From a checkpoint of a small sound classifier.
Model: 2.2M parameters, log mel input, arch ecapa_tdnn, widths [192].
Training: muon at rate 0.0017, 4400 steps.
Data: trained on acted Russian speech (Dusha), 26041 training examples.
Rows from block 3 of a small sound classifier, named by matrix and row number. Each number is 500 + 25 x the weight over its row's rms, rounded and kept within 0 to 999. All counts start at 0. Numbers have three digits each.
After each channel's rows are labels from the 100 clips, of 14976, where the channel reaches its highest value: "loudest band" is the band of the loudest frequency at the time of the peak. Only what is clearly more common there than usual is listed. The data: acted Russian speech (Dusha).
# c30: last pointwise conv (model.blocks.3.c3.0.weight, 192x192x1), inputs 0-191

c30.118:488528458488464521546489440501513499541475519552513502502509521438486489549524521489491465496485529503546493531507490470538474476490451514475504522502496494520522520514505512486475501483499490495512464503489488518515479512507532487497485510505524523532536520482522494428497481464479482499473485512555516473505510505512462477525481537550510481522487479556487476496491495461511519493528502498519512492510475456489468515465476519493521468483470539494555515504446447484529500537492455511543544522518480470531522484503484478519521466492501483528483515475544504478472500485467505520
loudest band: 500 to 1000 Hz

c30.76:501497518500512493485452472527492500477538510473480520512519499519444484513481509453539504474499510495495475503501523481488532498459473508479477534525473502452478513504489496477448519488510500482474507503479511506475498524491519484509544498473524513471476479513480468473502512470527479521467483515471474490538490526510478489467498515489504466489492533545542527568512536484514547521494479509481513492447488568508498556517472538516508474511536464485469458495496468513511504514559502502468487534525513483467521497462512514493502549459452524489507478496558493480521519500527505555
loudest band: 250 to 500 Hz

c30.57:499533532513533512479478465509520496528507514485558492485486490520476511491518505533520510494488521484565465481509523489538520500526536491474474495494496462459536531516473469498519508506486512532529494484520469558512434506483512513496494509494499494487505539495519506524503489487434518488514573500519555478473528531476502491509520511543464477530516521450467436499545479525498524484498498494458542460465475498530466496526529519506481466478499478535508452502506503503496497517523478500518528542500463507515495482489511472534468487515528489454513464487511483473514508509503461507
loudest band: 500 to 1000 Hz

c30.36:514466503533492505448517516515516540477520488496539530517508450443511501489502511489482440534493460544519507502494501511501500478463496501507507528508448499463494482552468499531543488500502493476520483553473477453500559503488495513485560511548482522476524498498478497481519490480474519513509539496483541529488483508520516523487496507465487491513482502442551487482488501494509496477436512526535525511536494473525519495526471509472487518519492509468491506558449491509502496488481511530520495510524457510457518487493462494531482515491473505516520502542530492507443513500490505454
loudest band: 4000 to 8000 Hz

c30.158:487524459505484509495501525436490486485505474502514513500506531473509475476465526489536519527496511487563529489482504496474477501491451494506506515487533505519504517517536502499544522501494508522479543494512484500535495502508420501512464493523485476509561471502450510532485520554514442546518497516518460518520531532486472457475516476542533528474466525511499518469448529550488482520493481488481503524432516476540457510534534486474470525493468506498508514508471484504496500487481476533485493449524516510506497529461510543499493496508486487501495489519530497496477501517501468479
loudest band: 250 to 500 Hz

c30.23:483526501514492470514510534485495474483450511524502504519551473493470520492551468469549490495520509507577502495478463553488506476531490496493495492496502520521475494464491490445502520529479492475530487460489512527479532486492532488545518488511511497502515444492501509498495543488482469504503480525521527509563489464498473489495482512489450500529520458517500483520474515506522530508536501485488515490480549484459500559486505544491518539440454473538508486522453483483527480502527514472539498472522478509542486521499482521506516472545518495504518477507510475500512467448505500496
loudest band: 250 to 500 Hz

c30.130:531518435494507501532509471469520506536516505467499528527511463481520516482483528537499541490489490512489468523490502521443523490530479504519505516501458507427508466461507447490517505473449501481488479490504503467500506466502489512520529489483420427465495470494486496506492534472514499535523497505521521507509523510501507482519426491499489464497484448532508476502531496495506501521498477481519505504497517526511505517439516448485497489477493455496460485486502504532521510518540468559504533473496492503489543516540496511511546504525462516483490508500527482519513513529519514493
loudest band: 2000 to 4000 Hz; 4000 to 8000 Hz

c30.116:510499525528520496471449513503479543523499557523524490509498527508483489495438500497488497504482469501486496492539505484492484536526510545506513482485568493516472496519498529494508552446512468502476499502491510466511512486511454489470489511548500486465499445496495512472453499503481431494474471515524474466490485494497502509508467489498518533513520512520522485494519516555484543536558519501544490488514526479518524509450518511522532487549531498495539480522495487510535464492479541491452481476536463513512482518478468540517480485467499515499544534484519517473497477501464509509
loudest band: 4000 to 8000 Hz

c30.7:469504515524527474474473469537496523518493525497514455529502503508484503469510541493513517503522497455512486521493444501506466492524504463548516476512494475515474490466466503545521477481480518475457525494494485510484515535496468481499455500501495483497485497451491486507499484543499497489491532483461490486520546480506588458497486511504537504476507484451535519471488498493520528504501497427535473483535505524526496504526498456479488510479496488492460513523492526496480538505517504488538459492528484483528530471479489573439477513537469535519501508507522535493527486468520493492
loudest band: 4000 to 8000 Hz

c30.129:459465478479468534534510538494547508489477503530513472483489475471503462492510521474460468484531528480512463507490500503531558500513486506514489502447528472512475473489517518467497526478507478501464467522494491504560538477504497520535518536484491514509462509496523533522532518529536488473494483477459517488506490498474478499458502506519485531503517468535520489526504475489519497502476504455497522481508475533519544395488543504505498480483496505511480506507528501446526513511551466458507481464483502516545496482471498510498515467538485482474483482528533523497467529488521501476
loudest band: 4000 to 8000 Hz

c30.13:527489508480545506500460500497467491498516512498528556501433507512514504503514529472519511505539496539505512484496501491485529507532467484499488514549516495512493533535488531462463512499464511514481478461467523504485487508471508475498478512522497498449453483491477508462538501534507497481495503476483518476506473474449521521563523502486486507465514499532530482564476485491481488498483475503496500472468502479503544488501531500490476506484498501532514515481484536451517475489482532463480484494559461468492492521577496502493535463547490489477483503526475469491467484505503427524
loudest band: 4000 to 8000 Hz

c30.190:459502500519497499514533497504445479502485487496441480484510502493488487549495482549536515475496515500499514460525530517460507518476500538532520506484510530530480451518510508503514513545483540568563475528537520478501569534498533507464496466497541512495489514520521509512502511497537535493486451488524451467474532502465506503561490519524521512500524536530473531500474493499476521484474451500471477486504527511478496529503488495501510519491488492476460455530481500549480515499476503485505521456504501457533516505500517542479482499528501485464522458510528492514526501491493513480
loudest band: 1000 to 2000 Hz; 4000 to 8000 Hz

c30.142:510524511537472518461490466521491544526473448476430501487523500519496515461489492506502487514468488467492510556513483511501515527522527534503537522455501553480484493477474519508485530513500480470497535473469470517449505486509495533481477469562457502550470515493557489502505534510485457538507536492500508480494500527506500540514522517499530521509466530473526506480484473538502508513502494509528543532505487488527490516488507535504456507452487520526540514506488512495489467510500503444515508526485504482485512547495519519489542485518513515463527534467459478511461503486464491478
loudest band: 4000 to 8000 Hz

c30.104:529520504490444450464510503486471527492474509510500533537496529481514517550454521456476471528545504522452516502555525549509537512536472469506519569504509520506467513524451442519513475475462459491522513481498515481486516503524498479458483492492535499502506496496508479544528498495498522484448484509528505482499533490497491531448497515488504490521527521505538455490486497469478483503450501495525471488511507483486469519488482519475537486528535528514456491509516540492490527522526464533500518486497477536533510519517513524468497524500503531521479472473470496493468504479478495529
loudest band: 500 to 1000 Hz

c30.0:511498470473532520526501473479498534478506465520502514493507504499541547528512514484520473533510475493525529506501486493509499514544506459483557485483524479533466443494480467491500438508470473441497498516491510520498492482563513469492449464458520474488507485489472521549508493450495496470487511518515501506515495475492520434457503496525516478490476506527503465541533487507516515464518557500529486481444521480494511507477524531514534471516509488526460511521476495505513456477499488491524501469499485525489530512521507492460519535473529547523472501464509518474460467496505498474
loudest band: 4000 to 8000 Hz; 2000 to 4000 Hz

c30.86:478448506477472492510523502532493489546507468516533555516492473472529464499524494502469505575532537461453513472490504510511466569486482514512485485482495494484456488501482482490526461494494463509505515502489478493496521472526512458443521497490553509499488471511517474481517520483526498483493497469505483502503490504523496516528496491530514516511566481510479529512486544479471489499454497498531508470517490462490477506488502493474538506511451572520542507513507540566511498505481494509523538497492532550558476469497469486489503481491494473496517505479482496533538481514502482495
loudest band: 500 to 1000 Hz

c30.96:511495540468490478482502436492491482501483510534514508501512490478505515559517516477451463486490507492489496486538528511522536488497484486493498487483515495494502518526483500532473516452453476508488453474486536457462490530486527498480500506493472454490515532475459501499556509531490478497519467515497540520510515545508504499480476511564480538512499481532490445523482526506536520502540528506515494528495477441499458486485495471493481511452473502470491475481484488513471488497490463509511519493498547481454521500547544505517529531470482508540512469537497553489510515478538541498
loudest band: 500 to 1000 Hz

c30.8:521505556513516508522472541533491500495475489496534504515494497506476486525487487494463511488509541517492553525490471506493556471473548545486475479505465493498463486512483460482458492507442555491490558499541486479487481508519479527538495488495527480479555496506510523470488533487483506518478485545489503520476473502504530475524570528473492506470491500539497524504488462493489499537499504487450449500510486541509496512528488539490482504427490482478522518519469511528523512499504489474510494497503466534514509508551498469493488507528482487473525503483484497441482530472529466499
loudest band: 250 to 500 Hz

c30.22:504507557532508485546474495469484542514455475568493506525519510544523531526494528480492467463490477526510529489546478545474471478527477497521470511439540476528513481493507540475528502477497533484490504457499479492532522501502512485461493541507489495506481482497527470488493527512518509499512494492566492491529502498536521518489496478519549520489491499521497501513541500535490500507474548510472494523478510530473506464511480535489533469468497462481471518472518450510502475482512500512502498501503479472514556464438490429488491490510501469465444518498505492497501512501498490490
loudest band: 500 to 1000 Hz

c30.151:481459501482512486522447471533497503507499489480470497488505458486521483484494507453505538506502495508509507487468515528476555514559525496488500481568480515526494495440477509476541496498469537531496510483505487478503483514482504464508515506469496515503498505546508500497481506477547482475508449517502483518520511517521456488498489569508476500523519501544495518482502524511504493520499442506489536464475479519465491505488487535479494539538471507473508466426473538489527499488548494494494468501453485542473490521487458516498483490527515555494514477509483480505453562517500494501
loudest band: 4000 to 8000 Hz

c30.65:519479481492498507511527542503499531493490477478523543502488488475499524495484452476492495485486523500504493488478430525490519516495500543525533547518526505478535512501483473511500488536519536544543547501525557488507537489502447514494477486519520542466468530486501504481531513529492482480479494470480512501498494511491478498480497485497547467529547459524482464481522476523505507520522479489499478503493509529516524531481505527526497511517516475478465487499485482522481513491492430522508492466470495486489525481587488560455464481479530462498517509529480449550480489493483492478
loudest band: 500 to 1000 Hz

c30.102:516523520516482448501500482515517483519467501481485518580523527497469476513521514510515470515509478493493463495483518468483500480511475454517507526462459468482480453457524498502497475487527463543511513507499511468549549562523487482528528510482547463490496516523512533496502474491489516547525483485499535514526503498464501528479504536511544510517471523522499497500470529514502514504484478509550531487503498501483503482466472556488473502515525509432460511494478500475492503458452503535497529528543490459530455500528499499468506485462487533531502501506510517495496460495486501464
loudest band: 2000 to 4000 Hz; 4000 to 8000 Hz

c30.106:554515504502515489482496531479470477555520516496510480500516514480513485535516510552494488483513517469482449537506508475480494458483485455531501495504508538495485505469507500499488506512550516496497501516507479540482503496544472506463475499475491506510530476503493482515480458494548524459527500521501559501481499494540490585463517495528508491489459517488513516435489454514484518512475489529514487482481519522476496495494482524487475475526491534483501460505462476519525526523522500494535557501529493512531488528458473514498513484531516484521502542557539518553554512503522481485
loudest band: 500 to 1000 Hz

c30.14:521480502475441504530544487489482533459507476494479511499471506549516484474524491477478488477461520497551470511509480459490462564500475485521484477492576547520506485513489529495544468496447502530536545505511471503529514514543493466517433450475516466494485484502533483511492500504519472498535465493482527501464480514502488516520469516492451502493512507480518510496496542527515471479491473468499549510499502504486521506491503566488532491473494529531466513508485489505451526493517500480478469518507474519488482499494471507543505518529486511490468489489451484523485523523503506525
loudest band: 4000 to 8000 Hz

c30.117:516524514473508524502500526533497540455526507516507481513525470501516498515518502515486511474531509527484483498496498526535549508518509462504535480487482524465469524535485473516523477461529570471480540524469507517506520529509498509491510451522490525501459522451517497504461496480524525502504481472491507521553544506481529504498465510468470480460528478472535498504484478477517514558482457552527476512474486506519485536521483488483434515488518462480460488517505504496489562501523498519462518517471466520528494500515455454546485518512504472521491481542491514489470477482494524500
loudest band: 4000 to 8000 Hz; 2000 to 4000 Hz

c30.80:496520574491503468460497493468450505493493433491512485503475470516508560504471489549514504512524510491528556498493534508503494508506479468493511551532462496543535499544559466499455469476528501525483441516519510538484496452472475502504495524499505520511474494528528517451491529538471534498488511491526516510495503521498485468508501483549490484511507503484496523485517492490501515490525506523492468501487474523498469508452509546518471528516533447459482502467532484532489531527534520492534521495459511478493503495471451477495497467516489492498481497480464471511513491512518509516
loudest band: 250 to 500 Hz

c30.82:519501541518508522479489493498466518504462487457459489534487496513442521478533482493500512511526543569535484531445542505454505508465500478526486477494501504479518534480427503494537462456531516489484506490503482494448461493483429497475490488493563524427485498524508488490516539491517522533492518509485512467527504495496502513500545517511496488482491526510515504493544493508497502470519503546518542471506488524483490520512471517509524510510503435538525510522499489477523481508507515474508495499529488508474503513478493474487516507553482493516524484534495459502483516525513474534
loudest band: 250 to 500 Hz

c30.74:524497470470510487525532491532464497474538478492492526502458471526525498461505514421518541522534514511506454465503499525544486516502473532546498529483546470520530511471532532519508527515438518498512486520549493511507523474510467520488529516529482483546531478520472492504550491517490557530501508506471479495517493499500523518521491507506524504504513537462526482512500538492483498495505502522460499495471465485478514526512505471469514489498457445460494482490466482489504490507466467478461484471510508436518497515502499504508484454511477495516471543444489516500454508487520488481
loudest band: 500 to 1000 Hz; 250 to 500 Hz

c30.112:483493460479500517531503479494526498474507500496510520463521516512492537542482529484471506527479486559502553490519482522524508516462482489505516517531525544455463516520525575515510496503505479501528478550509487506513507465526548522482465514506476492523479480494519482530500475495501482496508565536509511540484486511525514515506445447509524523505490508503487510450460513474502515507488527497476465469529536518487465483470469504496442484492512530525552511496514520507500494487525473457567518454531477514497517500497536492487489502458531447474516509503487485520486484465507512481
loudest band: 500 to 1000 Hz

c30.152:551522487495512475524491539461450463495482458505510501506490498521484562526517490538494491493480500494525512494485480491480492484512494509501488517531484518478481499485468486467508463494491485503563503471538489514538495508550496511511529498506553475512526481481500497446475496482491468527519495506518500461536493473531547562521477496499515492529484563562531541465497486488498444481470507528489556508470486466493539486479489466493531484438531514482469474465488454519505501496528484482483482479505485453506477498494498488496463521496501494475474495456496536506526513496532495492
loudest band: 500 to 1000 Hz

c30.115:496481487481496561522479502493497484553526494491514486496501504488548458510524495518527477517493476485540470545486498524453502502508444532522506495494474497507491467508475501493543476521484486533512486526526485474483511478511441548469489476477456454503520505512506469524531530473524476522501497465487517502446508500514488505496522495480522523491490487541550428472480515508482517460494511519460560481497491488492469514507490472488522493522523491526439448476481498491485499519506498510534520518495545479531514538466495511469551480513550518456496505518560487504504490498486502518
loudest band: 500 to 1000 Hz

c30.110:491520535496505535497495463502534504490502472505488555512472488492526461518528524481469534484478470454531519515509522496489521513512557497449519469478486492511503501484524468486488520451476517490485510504530490542465530486483495462513496471507496477504507486467502483493517516455524503519493477476492547495542562509492519548555545528526455454545488512536511541506521507483506485511526459519533496511493472476484498468507473526484452463537517488516489472478530467514499508525457502510538479485454472463521510471532471458488491486489477512528511464488511498474487487481520477465
loudest band: 4000 to 8000 Hz; 2000 to 4000 Hz

c30.182:479504530487452473514503523538487488516457498484478483482535504502521471482489507504458471486513441524487499513524491504502490432539458496493514477485481512479512497488502494523490507509512493460515516486506464475506544558477482466467510505506508518517515444522532494535472536530475488505517515460465493491529473491495545554526536483492508459509512454481546523499531455472480493502496482504510489497506558510514480483516524489487504545482525501472466525490518493465528496490498530476501466503502477475519556535471477533503521491504554545496537543509480536505505507488468554502
loudest band: 1000 to 2000 Hz

c30.137:544501491513506492488493495526483515478492516472490533477523525479464542521494499500493469503490541453475477478482494506477450522484494491486536515536498508518536495545489494501506519539479449461541518508470447480480533507469508530482516543532530474505510515515486524510567507523483491539516487516482500537475504490495519512469502522520505470485495503512511475480497489470493542534538536522481478462466467462522495459543500518507493506508519494518462503470469489520525546482503488500456481515543509527437510531527498514459464478467495493518442525465553507500477467486506514475
loudest band: 500 to 1000 Hz

c30.176:473503482473489518489498527514480493480490485539533494450522489532493517498540517533486493545469478492522507467510497480480500484473490437519462460524481475510452500468492492514550513514497482531486508500457508454482522519486495500508517483539518486474524494521493469520492509494482529504542540497518470493487512518529492533511486481511496497511508479531500510516503538502491521545495531501509503547468489473528457504511469509501527554518474563468465541491477503505530541519467557503491487568488534496488475527517536562477481489467526518510485487520529492561544476482508484498
loudest band: 250 to 500 Hz

c30.185:502522499494486461512482489497511534483482487493552481488500525518473507508460528480476444517507524492500494459472486513436503489510546503544550528542471470476475471509473542512465502514504525496483472507487494551510514520500487558479520514510507539551488456486444483523467499507510486552541507498491516493498523476480488529546478530487519507497517472508473512544489514482502504503496515499462540486499537479498522528484475457471510505501487499502473498481509485491495475450482534481525449451494447486498485473507501510507513495497506467562435526525494517449495494502501499489
loudest band: 4000 to 8000 Hz

c30.136:493505502513503495472578487472490476492556477478503528494493501529464518463480518542488506505481496483513545514516496499495527478495524481532502563476513504515486474545549507508536524479549481476504520517502475542547493544532500507482472537477498505495464472502503498508509491467504513497560480488484487510484514466500526530500472500508526538466482504465474506529498518512498539491520473499524483495498534471479513497502468478496485513484526542468498499458492507483487489490487520464450478527436510485484526439496504482519519474514507516566479498578525495480498483488511531541
loudest band: 4000 to 8000 Hz

c30.93:488500478520478518517483486493488480516480508524478466514516530508542480511534469523464488532498478512491502520502517504462565490476501524498492519559489508494482516494491500503518539477486467533493523488534467492487505485479500493542523480511530465468491515500461485468542541510513507452537465491524563471508518477520451429508545477551491482510477465544463500487492487493528479529479482501481481498485557490473501512514499517519460479520490479532524479525457461508480515497523456500540535506485507529547514502521485538469486465500508468482532488490480509503494511459496499446
loudest band: 500 to 1000 Hz

c30.168:467466488514498522507509516507494493505500477510510533494520491537492519534505494487509462507479521500513484523496514465465489461491473439501522489537500467506486486460475504521547476544500494555515461481484466500530512476481535466503478542541491486455449520490529507511464457511490516492466511473466501464493522521470481486517455488522467509503493477561444495505468548482474478498488504500504502520513533510521484508494537527495535498477518481510506515507473489470492530505480533481527502497534488507471496521443500575552510475462530519500508524454477517516528521495482557501
loudest band: 250 to 500 Hz; 500 to 1000 Hz

c30.91:508473494501504487531498466484535507484545513500526501486495522496493533508512515472464510448526506492544500499444491490513456498549546447500470552526529480447527510460530526478519480478507456555501474520512513498486498452516474513511538497542521462517534489485490490481495505493497484514511513507473506495506547507522490499467540505522514541491516499497504506457478498482497515471505517486461485487483529521475439481528503489508508482540497525479452502484475558477460490535467502533539497523487491487510443463451447493486516518499478487513521488500494523499465520531482494468
loudest band: 500 to 1000 Hz

c30.135:501495543557492455511475473529448486486541507522492480465510526461481521544461474493478494476489509494544488479471510514496526527492502561497495523496503485498499502516466502474501501508542490499501506463492545477530479501475513501530488495477457542486526471513468524446467462529475494516497515481550509478459491492521508465471504523529527489507488544492540470504512484498436514463503484464460520474500478479504537458545514472482495494525516523537501512517514507496528509496496560502525485563509555491477502536454517485493510495497493523497523502501461503526481498502529466499
loudest band: 500 to 1000 Hz

c30.145:506519493500507542454506472522575565471509540507479507485527509491492528466467499509491490500480531513498493526470455547487483458483479502521520489479503496476503487494509495537499541517561519479529524519506523536537515569529512482517529478466529505517481513471473512508471470507512500519549472463514450510536516487465485527507497516542551517495468515542537507462497472471455475466488522484485527460498496529476537500488531509507488530503520503476484479511508510523491508500505548452484502440506472477472516505500504496464520483473506471482501497522492502484512470474505506524
loudest band: 2000 to 4000 Hz

c30.90:455443522481541524449503476515506485524475476512548509504486461470495551490498525530494550495505510493535490504499457520522483495499529476477519486503535502530515461489518516444480560464493461481490489521498471505504476513494508517479505513512526473529470477481470507468486471490512500511492533499510496498483491487443463473471489490472508492495525491488484486531475528466451497511509481486523541482506551471466497489484461506530537495459480490487499454511522465523493508507485490486530440493545459475506538525515510469552522525465525504531519491491547524498537501495519470502
loudest band: 4000 to 8000 Hz

c30.1:504486474454514466463476501493507487479467485520501538534527500515468455478489494516543548486523522522505488487486473520490511455502458530486550508504491535523518497485513507468515551504497479486523528484473457557517490526475491500475486551504480563494521480494500482511507479492469522519555460485512483519526526503507527535513497487509516509522500505527489525470468471474546521510487464498517510513518497508503491448499498497474555536489530498491493499517446453466490521516444507522542483507527515498508512457437542488496532484519468488515518499518477454523521469497481497525
loudest band: 500 to 1000 Hz

c30.189:507454506519482490473536484549506514511487502536494483497494543511481503519460515537538517514495513465502489504489491498521468463500495471521492508499531546478484494487468496501455517536458495526481489519508493523527493473476476507527494455542480519526483529477522533511541482484468498500481534492498530519476502512484521510527530561450528460446490518471516553489471527507497489502545475470524493528499570503515487500502466488515544512507504511512492474488470506467509526514498509499546545463472537500496438491522452494481481514523530505521505499503509536489501497578463509501
loudest band: 500 to 1000 Hz

c30.150:473480480514486484505451497523491504547496525453482518486491529505515490469490536494509500512480515470516419523458491534489496511516548495515476522514483494509498524508481476562505497506446501504525510534532466492511523467492551492504428500530487503511496488477499469492550556509531510509477500473525499433533505477511496495461528503528509510504482491504468530525486489480481491474516471478472488512495560497480522508493500502467486543487545495512542507521519490530532512521492457467504513488472498472498499490514472504475515500501500448489473554449519495540482530512455525484
loudest band: 500 to 1000 Hz

c30.52:505494519544497509538498501475502511524549541525502539503489524494468491477521483506525498490481506469523468487455511464504512497518498481537505505493521493472504511534524462458418477508499514517514477511509552505555483541523503493501489459515483494467517510481462489572547509470486492485463518492507495512507473476524471475512500510500524490494488508510487534516434517466512483479521488519507495519454505463486489495486501515438484463486492545503497544532533511502564545480459532490475502498508513491537488512479496522508478475514487482464515562522511477513478458467497494522
loudest band: 500 to 1000 Hz

c30.73:485516487535508502475473520449510520487495508533540494509517494507505530525546492546487520499527522568474515515517494500498498531506505442554509468493486485481483535504495494550448450493513454493480476498508492513504491496518517466502492488553506514505512489525480520498481493482444528499484519454476492517492456519510496507498500486524466475533525499513476493500503530502458489521507520464523523520500496516516508490532533532532502466537498475568525478501468523505465519520484559519539489516523498489487484535582522495517510510467467493507509514539499509533505442465501533486
loudest band: 4000 to 8000 Hz; 2000 to 4000 Hz

c30.164:532526486498484512541513525538459494524527575520510522495465510484521509494492508497475489493494469477520511493501521518507460464498484492460507487476484466537494463515507475522482479478487493516538540527540520503503527504533481505494505565470534523505493482476448524495523495496483434481469506519496487526500469496511503503500457453505515522517524502502531460487484509512509552524520564519477472528516520476497491502541526467469540480426509499493523547474495481533486533483491483475523522480508520465494534467521520527494542498474484480512508515439502478512501480464527486492
loudest band: 500 to 1000 Hz

c30.66:488494509504491517505506514468494488487491497483482489523529477523493473437493486502504518512464520471502517491514519483489481517471530522516487475512439493529501544515540517544467429495531486473541508459451497477519452485499527512447529499532509507483522471491518503559502496510493512565473495513535486510491535486502492553471467479476520508491496491504468512508500467496505501458511482491484508489453501519552490479496454469485519530521538494502482483494490502486490473503490523537530544499520469502510520554488524503459515498531488461532511499559487530546502507537507487559
loudest band: 250 to 500 Hz

c30.181:471434523538505489477500487475546488502505505473515476457501521470481524492481514504523469504507489469536581487522543478519532501535491513522495495527498461488502494464480482526483557504534569512487521463499480472471538508482496539449525537505554499532504480475488510526465509513513511532481518539513504518510470503512524500504503496527490493464478507469477457524499467535492496456505492503528525453490482450517450519480521496526503512535478544476515505468469492478507494489500527491503492513487490481517516537478497472504524488479502488504501486469527491544514564465498516508
loudest band: 4000 to 8000 Hz; 2000 to 4000 Hz

c30.72:504472479531554519542475542490524492463482488501529466496505500467519488524472526509446477475529539475495471509499517532450552472487496518473480466474499524504516487512500494509530507507530489507544561483518474514502516512506434500521480495486496481518504504488515517552488465518457473488506514508464510500525499489528478479465537496497524484494491519504506481535485513451451480509484546475503544497509491475533436502480468512486488466484484464477533501508482458468521499540502431486507527439541494497521510489500503451469532501509533470488514506491510496502496473505516501520
loudest band: 500 to 1000 Hz

c30.15:464532514506502508523514497446501512491528479544468480492511550483512504522550530498469493480510528517492530478495465470508519548525505501514498474500458501503523486528493468547535519508495504445517474495522466511499478468493501492503438458465494483485496504542499541484513497519526494516480514533481511503515489485496521540487531518511481528501508482518460481521534486490491536517520508471462481452491455503491511480439547520502494454528483512529522486471563489484529504516477469516514536439437505473493502534458514527531503527457517483488513510510523479471500488490528480481
loudest band: 2000 to 4000 Hz; 4000 to 8000 Hz

c30.43:488499510515479499493502477464491479508507516478498472498541462473516482528503474487480484481506511516489488515527468467497486472515523546483458502526478495450521499535522566498575520526537513484493475462504529515499526475514509466474494512503469541533496494471457487485482498509485495491462504477511474536517552514485485481474507478474513469524475499558508493532456480504455489472518456515515546470501499458532456461503456527497508500491545529516485503489477491505503483478536495544497493490526470494503488477486562508494585510493485505488473498485453496499485488491517459491
loudest band: 4000 to 8000 Hz

c30.148:493504493526452461516508499491536489478518520533484531495497503493542517511492498450546523506499466480502546500518536509497531509476478483517497544445530524473545518472540535541477505495477511496509479522495483507515491533498558506484484504529492479527491490476494478475491524482491505505473464500521506552519479503472525442462496547549471532522473506477527505465508496476508457525510522516496507530520453545511487511482464507479520500486444529519492474467548499496516514498461476478500474498489507470509519493502474501426494493505460485522495533482484495533538535524502545528
loudest band: 250 to 500 Hz

c30.178:507476525488486533510543511545520476473518434489493475526512503489484541455481464535518475488492519464530466467488513525484509490478536477495467530493482517468500519516483493456486549477510476490498498514508492483498502500505553488528490524484500502485495485517525500496505504484514472508457460506466549524503489475487501465495503493508542534502510535483482498525499475506521514524470490482467470548527471480526497456521530467511490529451488520515540562505466510530523502540509462510517488499480522481532526515455523447492492533445548458501487466464511509522464490479519495456
loudest band: 250 to 500 Hz; 500 to 1000 Hz

c30.109:479552540515519516498501497471537527485542500473514525519496514524486496539480495466519506520495518510513536505495524476520493490507519467497523464525487490523525519475519464501469518502509508520447505496468480451492545482486513512544535455492496499463518511499499449498499519484486482500515511486521499493494491493505492506557474489443442519502494517474543491512518484488516532503501527509535535491531456469519449511521480513503495528429549475496478478492482520456495509526451496451491504498530515553508455498463512511543494495517510432518518503544488509495495466540490498533
loudest band: 2000 to 4000 Hz

c30.114:434524561486468471526495483538501465524497526518483561481507488481476475488533498493488476493497522494492515521477486498522556465488467443522516527519521511486502467484495474475538477499486469456501503530510497479497529465523535502482527527551492515490512448528525529516490533495515496473522527500504463514492516552516502541500461516528478476506479497516573530510486498480510520507490483494498457462534508444515509492479515484507516539493512467514495508535520519447492535499489493463499469474516507498529495548522464480554507506507482501481548482519477480492495484492523493469
loudest band: 4000 to 8000 Hz; 2000 to 4000 Hz

c30.99:492520516525479510540556480559502485497485498477554506547505507491538539503509490468505504517493520509492497481502495490501500460473492512501511524464482516540506517493544492475488483512468497522492443503539472506472531515486459492484519512516512524516488486491497489501497551500496527520507465522510455527463507491456478513487471480484475486515537479518506512481469515522520484529459509432536507556482538489485481469478490498536470485477441466516526471508545508485484495546473522494524507451482517516481545463479485527479488525501491511506508513420505494520557512527491507487
loudest band: 1000 to 2000 Hz

c30.59:544476506451536537461505491526517457500528520520485475523494492478483503521518467543487488489506516478529495478502558530494426501458498544512547500476483526494487483518492519522485499493464500467462510518483492485504509505480522439539525498552507491456489487466495488479513518537493467455508499473476498500535503498526499471520495478518514512506481493501503510500544507452452481567464506482542474469476461499487489483446482506523495450525495462472470482486488526524544476472479532503497527476499493509518474450523513530519527516480525525517465501499474495511486499497489481523
loudest band: 4000 to 8000 Hz